A small image flow-matching model, trained from scratch.
Model: 9.41M parameters, 48-pixel images, arch uvit, norm layernorm, activation gelu, moe top_k, num experts 4, patch size [4, 4], layers 12, width 192.
Rows from block 4, named by matrix and row number. Rows with one number belong to one attention dimension. Each number is 128 + 32 x the weight over the matrix's rms, rounded and kept within 0 to 255. All counts start at 0. Numbers have three digits each.
# q: attention query (model.blocks.4.attn.q.weight, 192x192), inputs 96-191
# k: attention key (model.blocks.4.attn.k.weight, 192x192), inputs 96-191
q.42:116123176062097200119142177132102162116128147154150096088149129147132126097142083099105160129173157121114132146190100170152134147124165071149133085126084152187085148147157074106151132118122102117106140155132117124116094086149161109060151159074119101124114118129162134128103157101126162123
k.42:069102121171119145047120058161100126144180128092102173149176089192135138149154164130097070140098082161139152128126154105149094065160117176159110136082127122139166168171082120135120091195147158131185122090159138181157141161180163160077107123102070097131079131119106133180127136156100136098
q.43:158109147125076082190128146134147162094150153180156131094137150160149109101134091162109156110135047129124184138216113102119086129120153055097082135092087162172118159121125131160118175135116102148103132169112101139124090129150155063132047065249173119163172199154161149155082131139114086155
k.43:154144122178078141142129123140122134123112141117098110160086107116108059140058142113141142126158156125114148160060097157162129149137188129167093167140103104059120150112100191137138117155142133105120165166126074097156140127177090173103167101099101171184087119153149130074166110205137125135
q.44:153183099146047147133070137124064134155123153108133095165148067072135094151134167145096093130103164122112121110176138161137105090149124168140180139117155102135151161138083110131123143115154053074132123090107078136137167108107109069134107139049174172032095125187059137087121174148141130088
k.44:102187131146111131117187161131129111109112146171120133078137121091180102147147098183130100128098109162150058151110140110151187155115126127077120159159106136156088152122115128102136136120123124116137130149181133108146054093111092146100082116117148114098173126111117143149109093115152131141
q.45:206145165140161144120115167097093193169160137083032124132139091105128100098134120093144113110102068119177079147190084138146111121050125125110021137104126137177127067187160145041130089115157021112175209091066132145087131099167156131125119118111153106038179126167114160194155119100089196083
k.45:120130102162123127118124085149132133135149122156115096132128149115187138081114125157104115160109185105085210047138201047132101121170094126111100131116123129120104156067048143154101210141102133155129164180130172138112146162083107113174127153122075135159192138121127064101131087135158085161
q.46:173031112115203092164122108187183089146161197182159150117066112097089149142147121087117157130082071132133185109121175134129110120112157115131141172099141128152121178103133106067138121084152160046099144164087123088137167204137129132098140131155132136161119128145141124028094129143103133163
k.46:141139110144130115137204102113117139169139083111102154093130081135117139124113123209147160091202132100126152124141076153113073139159116064095119182129069102118150079117231095125107118143126156153099142104136100154158184088141102176115100120114092117106194119112143171127203127193141154148
q.47:112054164085050078135131119129111034082105100127143132150162157118134115139126162099141127165149128110151149146074127034090173115110162134172143061085104097049176136061073096119159133127118083148140094116143149138134067092144168186095072037145199161204155160108133151169125089199094186178
k.47:181145103134142137108111141159129099109118113125165109120199127078171137143154197105137159101149122155084111165084136173155122099093090137121079189101073174118114154169099177169199147163147137151129066124162076106194132073063079148087151107063128100101093109177138151072109116112156128134
q.48:163132131088096155078135158134116136134160105123146125129140108163155136158139172106094122149151118096069068118127063152133238065077135115122116105086106167125119078142154070129121142110096119131152167088123108076110144136089178138141125112092122085129120085183180230052160120090177131178
k.48:123134135059053118098167181109167118107197138076139086198205144101242119108200136154103107115127073118092161133111117064191142130175175119114144148123107113115167028119136109090099170116122148127054141171129110122110129153156102094125183131125143134131146134095209158160108154109170142094
q.49:081161088127127153095124147183133095123157143120138179120095193126144171122120163155160148156114077138176067132036154150124136128147134110135187121079136184127199146176102154088161117107102116092131148079092096168129056153162138121179165121095143194117095156148086149154105113085158122105
k.49:149103139081059109126088183091139218140129170164140094152104071167132125164115097143115089119134066085166073186083146157113109163132060095153119144098132181190180133089101169064159038135117144138119174134144154179142137152147073151121124129132118148114092132066130203165103100171073128161
q.50:134133121131139157207101066181124135125126120173107118133132136219065156117158189104130149097142191167145167088117130141147166118140159170117195139182097153099149067175130062087169122147131106129060138106120173116116118096156117121154154161102160119154024118146182093094183167134108097158
k.50:087140129034078133135161129084116156118209141144091059076159188164138175139150116119150122113086110220121116096125101147123160103118130112204162187109118150176091038124083130140112073116111080098037129040113157087117103091066114085210090148119171099113150120167111158100139132103196156158
q.51:115134127098133116086142119117094108091142152093141159195176144157116165102152126089140124171071141192116126076107116105138173129224163204103075103161156127103103173151093098105173057150096093134142217130130126140124118059096050143107126147156133133127151130121184091212127164122124102113
k.51:142137124058119114187119147126119185136098076159066111163115106133115127093199216164173141159178158128138086112108093125114137095123087148131173174150095109192110099163167173155172175126195156179099138114090142136079129165092123099144147104110145132117063070194117140111110132114096116142
q.52:173151129110173086093147102169078082142140160144170129196085123136138141131119160133178187122153123125087077147092078124118130100123118198182137143129146134187147186145177083160128110129134127157113137099053077135163110126146113205066124116100132166217133088076154126117128132190086121120
k.52:196119130140154144181098181158144114108127132115148064151113125176094161121110117119141154085152119134125114147114144175146135160149144117111119096104070161105143186151134098209156117117133168144078070078146134112145109155079117111166149097204116133194093071180176139081119115149142151165
q.53:157052136085162104102179182100125139209130122111140206148094173108099113134090135117122090127134156185080132165136092119218139100118133201102122126126105130126062090171139108193143120128119168140096112112115135169114132152143196136120104135142129144144166188143064071140133118128112079090
k.53:166179136087112081135086102062147062147176101182112143059121085076141129113126162136108118143142074111078153149162132109115089100112142129160098174121117123142118122092079093107125130070157130116152142144194131158075182155189093112176213166154146146101050151138131203119128117106070107153
q.54:128145104135126203100079104135181169116104128088070061172092062134084143191108111086123060132120172120127074102114148082072093120129097198129149145134136176181111151120136100092077122061110146179136127127127114165119093175105141097194143135138101142099135136131122124109154147177160160099
k.54:107204111094164090183120093125053113130073144158109152069096150100085133120171109192130153094207114088159152145114107152137129195161115098148106109163144121139104152171153101113147175126150147060093160152114133087112167125107102119120071116141145095131082127118114159135100093164117206092
q.55:169098100135066088157186142091139068139173111127116099164079114121121132151129202100167098117155149141093158088196073167077158080078110113146103121109140113133130151070170130163126120130136163071143128091023101134167092133114146160041111146186131178170140133122175153148116143151102124122
k.55:114145152105127119108076157198117130178078156101116089118113162105154133107054166156104107142135132081135130199080121140155135159149124144090209158118156137109176079145171075175111163113138121170075127164101129069157144183135169132163128151130120076115094092141100188083153116167196118147
q.56:135119092114119100129100162104141151135136082161108133131126099130105177113130179116159074147115097095145093128153056147080135135120148130143173132056127094071150162136073168097158140166075124102117132169133113087153161148106156109169116116107196127201079120094136118136094126092141144113
k.56:105121122102165081108142191118202157164075150147125079171158047132119165184155120160149088065137118092154174094094122051087108137165153141088113119136126090085124095100178054141125131118101121169122073124200138153113138197095135149109089172152128113144101112088109155140183125128085142210
q.57:162129144118099122154126076159130151105085143138121123178152163160103124135160137149128120063118109132065130122125114091145116108125086171121134095131109151130097088106079114098112109127150121127111160207121128126102111187116156145162131096146173145115145165125163115128145092152132142133
k.57:109145155161185159130137102135129133130130151105110090140135161134132106120161121103149152117110123186110190069174114161149161089134155129157163130138069139103000100134143114131169139138163102142093136135042182056133130105090125153148073069148144110126154167218123164062162112105195127127
q.58:144113148040124119109133143103152112162181115118182153147115101134157179118141195093165128151149083123150118110081066171161073106181151152111195121141052081023189074162124085110173108114125145139195057090063132147176070179147146077128108165137077166175107120093135132124090130184114134185
k.58:183096135117088094114223151129164090136123105212152101119145057139111162155110167111176143147090152156109150111103051145164098187113128132106126180093173116086073108153177120175108065130142123140166119117100173129195115095168140115139153144152110069157123115117180143089127084124139152117
q.59:113116136153128175152162167131157187133107160109216077127108104147147174100092146194125086120160112145095113123130142077084100127113158132152093148200122127051125102150122102052120118111122106175145108173130141111166079152152145093122169191162117122197124110132138130112131139172102110099
k.59:148173141136139132112155100093104130092075113171165173136148142116116142074195129106112185140117130094148160103101081173116106179111129111085156107130123141112093165150196152131127086127100126087119137081119106127121096117139074136137167097075141094138101137090090122131098142170105165144
q.60:116103116141148109149128057088145111135098141153091197052082125059103127091158123170180170170183177112115186076121149122167203074107094090109141185198130104070171161139180122118162119138122126126137119182106183148152165092076143096136115128201146153161101159089149120190098152164123109218
k.60:119088152140101126096111161134087124160168061164131075156152135151126114112089102113112129079125113110158096175138128122099067112055169099149195100109109127135214046043146099110123061105095179143152140112107155092088112169105116149094200139049131117122116119157132097184133131160116117162
q.61:235150132102136104130136143159146053146142138122156118118147109186125145091148135108139148122123098112113178108134135133105150142112159105173164079129179098102140087120117172075175127150180181122167147125092197068155149148135175145086139097088180170073100131053125177095150107169094125099
k.61:072082193132078146175144119145112091105123109088111138140155144118120159156129134149106174137142126115060103083127114117166129120151126102130149187129070131114121160139119083126154123099074083216040079108066092121141144092152150136190165108100096105143115148171157150124127146129151123149
q.62:083113070171125143139071102133148126143200127100129166124093145087107136136142109099209158120105117091132094137137154149160108089096181146095096120125077141152109096144084117132132173169159185142114110140108109085147148165122186176049096179142132149137126162146101076103096084141117083118
k.62:119113173114138055114159113096105097095121127166131157091108116157182148213129160135084173152137163141169167121090107117114079132128110082098111090165124154126170121082088147068177120100086223142136049149141120137098117189130080138094196130163171051147132149097144183146180153117111161111
q.63:102075167132104112067152157097149101071135098105215158137082133114157156124149145124133137096168129201164080084075113104179149128101145139106126114137160177068139091188061135210144118193116105162089161130146184130090161124083138131103166152078157151081155167079042095112110131066117081137
k.63:114120159100158135133106124100108131117125110162133104118169115177090125095112176136097117160126122152141062083121114099121140087087130120196124142140136173138166118147171157127123160140119145140191116087152153141076113139112061087144090204103174107117071113139090162143146168127116095147
q.64:079130141135136091158183131209120107072130101135106143085190071133107126118072183098142138130166134177102089098123056180094180208115108166172086153136086133116139107091106101129110065127063119134077100168122208196077087115055137080154106055143141106142097087127203089162090184109061071061
k.64:109108152151085173082141124166106138137146116158175131109147143150075175170084130195134110145223141156121136132063132129110135092128092125122078184105078138083143097123181141112141094155094065100167112182144067148100103132099065129139142154122144094098120059170124142087082108090147132127
q.65:159089160111124090147126152172154118191139154072063100156180145154139156162142122149057113173133202181125170083113064054164153124168155121113178132133092165063131039110113063151065179170118138161103145210163194128087122140093100166067076145189072095140117096167151172110094084091130181138
k.65:084169138125112101086123177102126107126109215139092153178052151107206134121113137161156103122123096091151050161157097150170174115073109101165124119128109116108219121157184082124137073138082135200170201146073106140127064142026080157127182126192166111196166129114150127135116174179151074117
q.66:110122163101154153063140138156159121097095151090079129189106109089092139132086145126071136165158085154155168175140117116116154080131161146185112102135141129162167129109136134143100106130097113181126109178187137072161179070085083137114102127193077115128078122131133121130188167062063136136
k.66:112135178124130110119160156137140117191180142130139202164080139156127135101083113132120110147110099109084147120085123087155166093233052172160135101124057118146191167073138033173123100085149215207133123121153144124024126143134074141106201134128111078083071076109148143168150077218139173078
q.67:118097173140082104205111132178067133150097104128069122164108145099147109132100059120101166112130144135148117129120106103134156108221135096133211116103174163138192114097124093099121085180116116141127093099179136111184105145122141120103126193138136126158109175069121123094118161180163140095
k.67:097144087084157118129155135101120152136137108133179109137095175128106135110115168129132131090115129133066188112167084186127120141146131147084169084033150117102121113119140118193143138147137138129100140111135051114117123127134145165179118102117152145071122115109103150144074168140156164125
q.68:120190091094107173127092118136132091161099107140090210134156154177143121057124055155071121123109126095199190185111143135124118062120161190122141098148160129113186114108141137141110126207117082101059118155157163112170164123110104098180187168132161094141118186199104073165099135108085077090
k.68:117172146108168141163171028107118171133121141092140133096080105107107128068189111161112146130152127115120111122135107128100115115178171117108148140109172098083125114177132104179074125107095143135168109129136125094153233148165101141105142148161066134153118118126051138146098098164122105131
q.69:147117153085112140117135075138090160134186126163157118130196144161087129118140109113101148085081110192122084080085126152121170116157136168110133140122077116152155124065166128150153167165133123128121124128125080113125172168093216135140096103146150218122116100083075102171085134116147123177
k.69:115173145160120132147119121152138116174151129111070092130136103134123121097139088096108102090146077158144152085131093166156134154131131105115214146135168118146163082117100121184112139179147101127137084127112051141154114101120103153137121169130118133130081167109101141101146144120125137173
q.70:120080080126141178069108063095103170183131130096151134159134077139107147170166113163111094132100150199126086130142094093100104124114093122166087110129111057126116094149161087108169097139163039138151086129135106106138144102114118092113145131192161180140135126115132132111105149149135132117
k.70:137148114166116109120129151147203126164037131166093161114109151176137173137120148113162180122136156083073107087144120149190135119172134182094126137101129167116144196040128076140098150128160106096064148130145057141166156122157141164136138128149130139153074138122128175080170138153097143091
q.71:119085093169159090141085148149085122107115062131158110153110140132151103131087177162137128159153151105142112115106114158150102156173156126111107182144105164096173116142095118115150154106117113157070080106135170092140134118132154101133134169147166059152166077113102157129186127130137110112
k.71:115108131093097137076140142122108106093169120140130154109126102117105142151139210106150104134113109115111161147138130138088143088149107157110091101109120119155149174130162116147172157133172101155112141129115175182085139138100176128147124111112147085140143132095039127098109124117170061147
q.72:126175103162114094108124102140167179130194141157136103136134152095239076081166114238138088126033128122044134132150173128187142061089126119114178138126122108160130127110147122139147211158202118142133130118170060079170159189126117130209087175114087177113145046173145114143154122089145091138
k.72:123123066135127183138127159092108165111128154167142154143121114112127124093173085104083058129078149146142125116192186105186172070109180162143131055097102129114072141149111094170025134112090090186117102149181095109117185106149132121095134143122152168113150149120111043187171119098130093124
q.73:119121168118164082126104090100153044185132172125092134182159087108156162157138190142047151127108142178102174125140089050069071100122138140137106158135109173170147158173112100129080102098090104154083175131168140146188140138110085159105085070144125118150059098083142177119091082137077121085
k.73:116135127158144094115067134111139125139170093081130161106099042161128200134092105141141103121074122143133215066169118099173202095134140138103173095044124189044160142103155090179135133162078117171079066166171174111147142086092077094187130201110111124101103140084089150134099152090117087085
q.74:154121089090128121122122180125141123164140118127105104126075110103137165209110094132107206087188120106089127158178106136115138115127129088085143077094189106148169140102119085161113117112173154051105161152084103146119085163045182115168103114121152140148123180078136167154136095198120060112
k.74:104106093082135178110176098091147163127113169124156105108127107191130127130132179125152124099100089210155114093121133068111140132118125140164129184113156128114091165141043144133137129211150155135088163091118107133144055124120132138116125080088124166115131090104143170078169147093107114161
q.75:157138106106101128093109117126192132139170129217111111159154109138172138119194055091105139178088174120158121065113130126110064146094114108088123071169139109117151159176123130086140108132132179096112111104118120094140162165094120191074101108159110149086111147101183105159194125174129096105
k.75:075107140074108077111106152108105175159138137111138132122100148143155091153141206136092123124101164092136119197116155105186093119084149172130175083084211129107107110176090091117124084160175104084123160093067129039093123088131160158137134106173075168172136125133139133126127184042128113197
q.76:179201143139119144115126085070157132145084153163156118145130114100084177123147133117158162104126116130120172136197099080123161165140062039081196100119183121138066152137119088118114116159131122135164146166128104094102145150151147149094122120093156129170114093141079132081183112156078144085
k.76:117040078140148139143179078155178135078114158164146104125168112163139101190074131150147133145157122097135098095184093082115193131118163173111117102144132132151114130122120150134168098161130082119184146145089137161139153126143097105109133119151166182164098133136088119077091171150174094083
q.77:191114111110138098123114158137073056143141111096177150108138114135145134107128152143097072068156127145138121111143145106124168127124159204108152122144137161112150082180140136082177173131142125120143150119189124070097123099048171151089168095101165139149167107185161150180104177100135108174
k.77:133118136075047123168142129140063106186133158155182128140161153140177086145146049116129139137112115175184123130115071114121137065117115153071139169113114129139144128115057104088093116105124177163129092154060133168187143114140157069128125143105113158114105148127126121163100120146054183128
q.78:144119164171094073094130106203173135139091090098117122147164063093126151161108098129120117146115129098112096175134122094121139112081134178130074113195099082120121160134138094107167112095117136178085145164089075087164122100145117082112114176144191182145113143131139094116150141138182122092
k.78:054111070119150105120176170075153117129076085114129119144072157115214147132113101151143087199168118086154082077100147089186148141178118117101123122120129111121105134131117122088118117104149114117123140113139179155088134142176148105138128133063120177108094133127109120116173054141107152154
q.79:159070255117127121156134074121099102175169130069177140111084133093209152099120086056084172119138210151158156092143120047070149074072185127147102106113087140141140164141111108113101072109198137118117166132105152116121138089112117125076176148178187113055189072107080121104131164078125178105
k.79:142110114172142135088144064122105152203122133110109173130121139153152125130137115161172147177152147168152179091105110237220089189139086075067173104150129104184057178102112109121098109126135133075091159123096138143117104061121054093085139127109059006145141116129181125203180087114083206108
q.80:133136123123128167119118165120188127097103153124107070103133176098082130151141060167175142154143211137119103146177083146111125146132105123222130099138116133114109129134115115117154133130142124156117095174168122126084095128094130094084078098140134161119119155146084144133174110141083132130
k.80:117209165065128133140137115124134099118215141155159127096160177107133124118106063122134182111111141132073119136136106126133125109158070138155137100098093132134130124081141208200091129203090155114151143122092128087151141162128206132160114227117102146111123152114124125126134080171128082083
q.81:125117112106143155112157149159130173133125078114136112124169133125184110129153151090121171136156145152187132105155076117119130117146078106124144135126143115119088144086138140128132167099104151063101148161110160087141102118112069101149163155158116107108124096128134133093126080120150219157
k.81:150112178126146168136115101142113182231114158197122136179099154146126111105138135127086168085104140065117157121066103154160057102128141096123154168136143093049165156126138113142112119108120135132126133113125114114117106168099174146105141197150074166139113092130145124136120140093048125128
q.82:104150126124131119060099141083111133172138142113130153149181114152128144104182205095113106108134089156130185181072117158110145151133106170155155128090127122119108140119108111113132151095136114123110144144149157155153124118130100147126124132099077109149147136119160143139087172155111120171
k.82:132156160065131147124076152117115122161138110157084159159157157162166177070162186062103179153127153219133132165204093142107200076143153132143129124116133118096164134104124194131126079085103156146092160107129122077133111187164106127174169117076172101199060132068091156068096088146145166191
q.83:153081132087108151094140127090133150123175109079113115137106130111128088118109153109144107115154079118068137097116150130154151091135140105106146089099094112156109074108200090135162115154142105136138123128174143127112146126162101137143152204094101143123145114082165099127075124073059133120
k.83:120122096136089170093138138173127124176115132125154108137152164156081141090099137130141116138146082098123169139072076200098132158124148147062150145192087071135126114138163068111193143102118159089161123121156087131158167116135082101167112171144106098019114112146138138107145132072120157154
q.84:237136209123113117048098217162124073096132141125098144103116065110178179142112155094162189115174127186130137158093145153105116120121177146139082110107105112102093114134146118145180142129110132105161089139128150081158175141107093080116117161158164120110154101131090107099087061151175092109
k.84:100083139111102122137102138127118149172175088146152146136127163095181175096129100168118138130098105108114171174135095141092073138107116117122136141103128052088136132104079164085132166145133163110137110085134133118123128094118090117096118167146182103066139088148138070102097156119151130138
q.85:111087142108115122100136134132095140141122180123142141101065155120115063127175075142107168143115166136088158101110147124106144159181096062093158131163092105091106101213088182115113133060098082164135155129108124132116121182164145112177123160133144113141110111134101076124195119137120177102
k.85:118133111120141123100103122137166130152126168120164130132126109154078130054128157153077113141070125147079101124114127070144138146179145162150158098134182153121096143151113130176160117136117095149137131103153117089119186126140109151150156161136133115155158132171166207071113127108168121126
q.86:105101132083142164171113110138143191114159150082113113155133111108125122127149182105132065111129063152111128142102194107079157109144096112174111154174173131127190161067173081131213137073073118127115134143160080080103090163160170056127171146082137149136141032159126133128098116113150126125
k.86:163102097130119134187111178177102141175109167117115151106147138091219179123116125139170078114162109181120076147140099085190102116156082164093165113135102105098201126090118104155154143114091144181155102119101113126102080116091101083122113171146130148123093093174099097111087125169108129118
q.87:162119115084114123075101061198139105130047132162109172130140128170190123136129120069163117158150173069076136084139129160119129095115175160133086081181130120149115121123164106065101128128162186134113203109046130103255127148155122117105102135161134113192114187125151121214156122160107131099
k.87:094108135057130146136115183113150186154107138116141125163056119081157128152147131151156123162058107095136133125159153133204177170113125106152124093121171133167147148174079099079100134172139106097126146092073168126169093126165111133121109149101171110126137127109190087221123127106141156144
q.88:183127084153147213091113136140112189111191167158178115097084155123125168103136135162116125114127028147066074169139127139132133108091108164128148091073152092139145115094147159165133187085167125121092118154143070146120159089107143168190110157107135173093111115147116133120132125152143075134
k.88:153102065184137145125201160131152186058137139134129103104165156132087150136167126119152127110185140150081155190144109103140101134150119175113120122133162110123155150104129093154101141159131092117148067170115110166158161143130122077123149145129104085110121142182139115109216120108160115142
q.89:126112096079092189114132045112212078102131126095132098162142095100089148142144158111095081152091091212161148130158123138094110159116146185136127076115178142179097118132119111125103147123075171187123179117140194146127140090144038166085096093147113110127093127107165180050118078111101141154
k.89:153143086155147147122180094114146109045018128131088103106156094165175190129081142074105107124134124153133133138104156152224159101127145080108146127129102068106065099112178114205041101155104151166148072149102128188085128147114091080118132229187107065130109138095048121129128094103141087119
q.90:109168119134080140125101139167138086187158117160117127085204132127054075109109168137115135177137165097151084163137147156111116148156145139100123188185067162074190106095070161164082105092102085107177089121131066089174128063135154118116145076054159141149138126156185124083110157150139163117
k.90:129163102175121122144127131086071132091109150086100133160099138107121125155129092125068162131138122191124141116084142150159112175137072123129114128126119097190082122082071125154081121088163084103137108129135107117166111119153125105125093115087125137153134089185111120134129106110124128142
q.91:117125144055127091150082114141137160143139093212123093131107087188116151144105151143183166101105111154122089167193121101087107152121187129190134139130204125133131108160137117114105130171146168112112119145139205104117138128124092126117119136105116151184136107074096182124107183145118088109
k.91:145096106121047153134163165127102119124181117175167163121195081170109133082117117100161182097085117064172137095130122073174097122050113092150141124130106076099103103181147124157117116140174255123060114050158146119213110146151132057100164134125066130164156175132116067103111183108161114114
q.92:159119084114122134126160189116108166124135095114165162124175118120152134158149116087132058098107086104205107091107116104122104136136078142084122161120136139144116200090125113117094131088117168135120138114103086150127171112148086108109121160088107178101182161138151154080133087098133095158
k.92:152143126159137146151121172197127104085100135118112102127124108100107108213102150201135093111090107170108118176070133145114082126147153148113135133147159116107106090163117134068152167112130150123167136128091116146049145186135146149126091162139148178183128064159135157100126165116099101120
q.93:163094162110120112187124121133139140108183072141131110148129106138157146131150147134078121095125160118154132135142154118109122153073142104139061120137124126143117049130153071105130081113123146131072064126095143201101074141125113127144127116068141107101153111079124129133190182124129063116
k.93:098160104086094097135133138171100084117102102179134146124135098056146100115176143175160175150155150101097109139127104123139106156090105155164087132126103136179158135136075151143117157130142151153080175091120120105115104084118140144113119129129089133141100097114106098144118091149099114117
q.94:181121107159106133122130129122078139152161175143136152131075184123127124115111129105181122117121100094155171128128187140120119092124143144172077152148121157121147143157182207094133121116096104108142155102158110073103151102067114115167090189099113063110100172200060098107137100116107079188
k.94:119141135091127186204119098151096177176154135061183084211084111082112150051147120058087147116129150096099147185112116139125135133131161169133119109165169136123161098113169155127091149146126139141120134067186127123116122114098100155103139192190132125070051168130052096059138176128154120120
q.95:167104190107142050082102082088160112109170191179051137071086092156116121172138148092138140159116229088138090141145138187098113141133151138141137068113061101192103175114133181146066108117149140187156161079075057130124119139131123124116126102131127130099171154092099110114129187108071151138
k.95:115098144152134107125135157135134125062095091137121128097118147070127203094128119120055108113118105069122182138125156155116143144110088093110095127156178153162155111142135188104156122167118093090123172172121142123130145081135109163059084160127076042064161140123111073160136119050164151109
q.96:181088131089104068081155117107013124188061098055172127122115107131151100121155126158141147110175177129128123127175099146107110137093114096198144168139112125110089078161130111117179105082131090109106107143193090148082170102086099159145152078183094057123160133155107086163193148111129112140
k.96:134133129106179116119125157058047143141057074109168162115170103125145185129073138083112134140091161150166138110135174119167144119123096181068083105165080091081131151112133142116175168123195089161185175139094128118127117187166147152110149083124079158116209136091149176124160126156145066093
q.97:072117177137116176132126123176145107069070113054128039089143166167158179156124105126127104082119117115097111085174114115089111069143133169133090092137139133136122113122215135166109171179125151161103088135094235196076155153072121048142170157092103161129110056072163157120158101084109094131
k.97:115106153138136049112138174130126120047116097109106110142154128129131178120176084178168103145130149133102169118191153100187157094133190143065145129166088061106067174107104115140120180164114091149180134148086150070162104149136136060126132137110140108111123092180129098111090094139128138179
q.98:066103145082073130111142121148156111102195181187129113173116097148150151142041106150099123111107123067097157111074074158079142092136150096155111145106126164131224063100122142223143118124086148083134134141124179112124122154130155129084140106173152104122098150120184110145068134157120057119
k.98:098131118118150122103113150115093091127185086148156161105117170130138124110138112167143136057140037114191123104077072159087144090134158137123112111053140145123137085108096057100173140144119109123121153151146097145140079128070095153143149171139079133190107131095142141150139202115124101114
q.99:169164132098133098083139150216130130134162146106093135139083099162110189118152166138122140102129077100075189107094132132118139065215162169115145192087156169157131092123133139155122137049163125120071125132087169156079160066122158109108135121094116122109113100163144132142070087138164091110
k.99:160136099174168135118175102079169186072192079124130104132169071167109135154135163117172128117145108179143158114087190147151148119106163156146139114156097132114130114181145106175090124160093145115139170152170114138131113134127111109088121117107120125188108131104141204112116093123143100157
q.100:162143080071118100181129157136130173184125166172149087149086122144121101102147193111114110142114126082139131071084069114117210104157076181131154165184082108129179109130129119175119101099182244159133102090104127040112103158135090120147137126149164106181098104134174106166096166170134158123
k.100:108085141124158087142110133170176096151112120139150106058106118176136120118099131086221115116129122135157103116159128150137138102104118115160105133185126122103186123092193141122165121178165144130110129127105165106121116157141176150154148125109136061149149131017085151087078143157099169138
q.101:073131160142154119130130119085101115103142134115166131122131079140146119116145127135158145170127146157079111110131195088118094158104118132128143064141120148118124170123077140112141112127119075222117134097156118127135149144109082114121112116130223185123083101052117136115149145125121197120
k.101:146158054114200137145167096174153182131102155108132107136151060062092163095086115113151085140107133098195125110127143131151138101153133119120097138145095097121113174119155157175116030136132183126107178108133119132129200103188159108131096149118149174105095106153131177183171120112194146138
q.102:150060139149091191189080131093153128121148162143120153137162110129128164137172106150175124098119159136159167145148149136100103140143094120148153121075080128149125107105138104089122148187125133156113070113087128159093129103115147141132163119106111200102134088130125149085146093168171130108
k.102:079117067096191109086191119126104100108147097143140123102071136110122061128105152156095148157114143118055156151116129173106074143141116099094115104142157093140061186036178066143163139204103166114168161074099124173117093160127102156170161134154154149136108194177105139164117128117096078101
q.103:102114138135131093114119131158149179100136156129116127056081147110142136155118128077113112202105120166183183114153122103165170123107079165168130146093182104094100167108189132166113173117162186118128104157083165099168060079094116101127141086148114165085143139109166111096155118121124200165
k.103:143156103104157132107151118077100137149090174172149150140113144153088132079141137145141106167082080177170169113123133131205042136125107167084157155144108178176097109114119111115147128148153121152121174122118120149164183121142150150166155155155132152115139135108097148172126139080100152125
q.104:136157098125158149110138109112135130126104225157094193039167161144135137154100138188092094102164144085139114148090152090127116075078158185098122067118113104154159109101206109142121085082108085115101122168185129135088112152224135085121091146134152190129114179149079131130124165153137088085
k.104:104129150089103149146172100120163107125093083104144058138232147134072113123113059059085077119088112162094147083219173108084120176082136121204145145133159144132108149163136134173095139165133113130138139077136148125109128142133142151126130145126121139144150124172115124108167119158171114147
q.105:125114087159142087133131183129096142169130120165115160172115143108083049164121174128142186135117081064115117245094132170112112219078115047050194117114094196101137153122127165098183135073119132095149177097202095102152109137138154157109105113131165092107208155182067128126107105255125140146
k.105:166110131106192077120110161133152151197180138125099108120043194127187140176100108147049150128095090142172126150113142089063171182136106095168197208050150108129177086158130116140192129167160108147087075129122058112078194125117120086154150219123139174138107144137132155125149142139090130125
q.106:104126153091061094130135171186075114129108083143139123143134086177152131141092157116174105113113102155146133148101084175048126127177135090121119173128195165098128127100172080136116096116041184221107145098154149139160072178107052095137107204146102139152145068134142173100099127095143117149
k.106:106146130072134213152158119141057157158149078157132203146165120056148148170144106124153112122067114140153189091086103142068069109136072095166103166117081129083053130119127147051106107090074147076127115164158046084124113072199101133198162147141103113137107186119115145167125141102054076176
q.107:086124150135127154146134133163119122112166101136123141154103107174134124116149129145114092131152119116095085180087114118178111170141145141026136025082136167129109128111164164133163126141131139149116134171078129177103099119182143083145058096109128181169121145140138094171136181097136078137
k.107:137145117100177137087070115222153144097129124136145097132127103146099117130113115093150118136123135180202119089109146058169142112107086196091089095088082166127125136118130130133120161091140133173131209091113157140159118160106084097142134110121132109155104134159155121179123118148138049110
q.108:190188134176164109112208128135154143154123114101125150184133074096099096105090134102079146087131102120083107170074086137136163116161073099090071156154181115172113173143073097109160082112101157097110176111175141160178139101136105126136112109159173160121148112106151142064074177115150122176
k.108:155129113140161206116055156136121150151123143102133169115114116085104125143131117091151126162190153100116134150137144115101132109139093127182105147083157117073152101175103116122095125112155104125179133103145084096169073143135164127109100089119113077132126128149064105144150125158108106155
q.109:146210159130138123131193121141192103137129136108108087125148101164151127148109102119108028166101111120124082116094142138121145149110122125133119095142138116120173107093123055132110166117123151053114151130151164174132082127157106140121137210102135107092131175132096134137156152083170173121
k.109:149121148120078095202139136168126138134064118109128121113138096159126148094138123139082153132151133165104123140157169102192120142141179186125129097076115140167114161121120120130146067131209153147153143161118070150207173158161154136117088127100134147158102114104135169148150146164159161105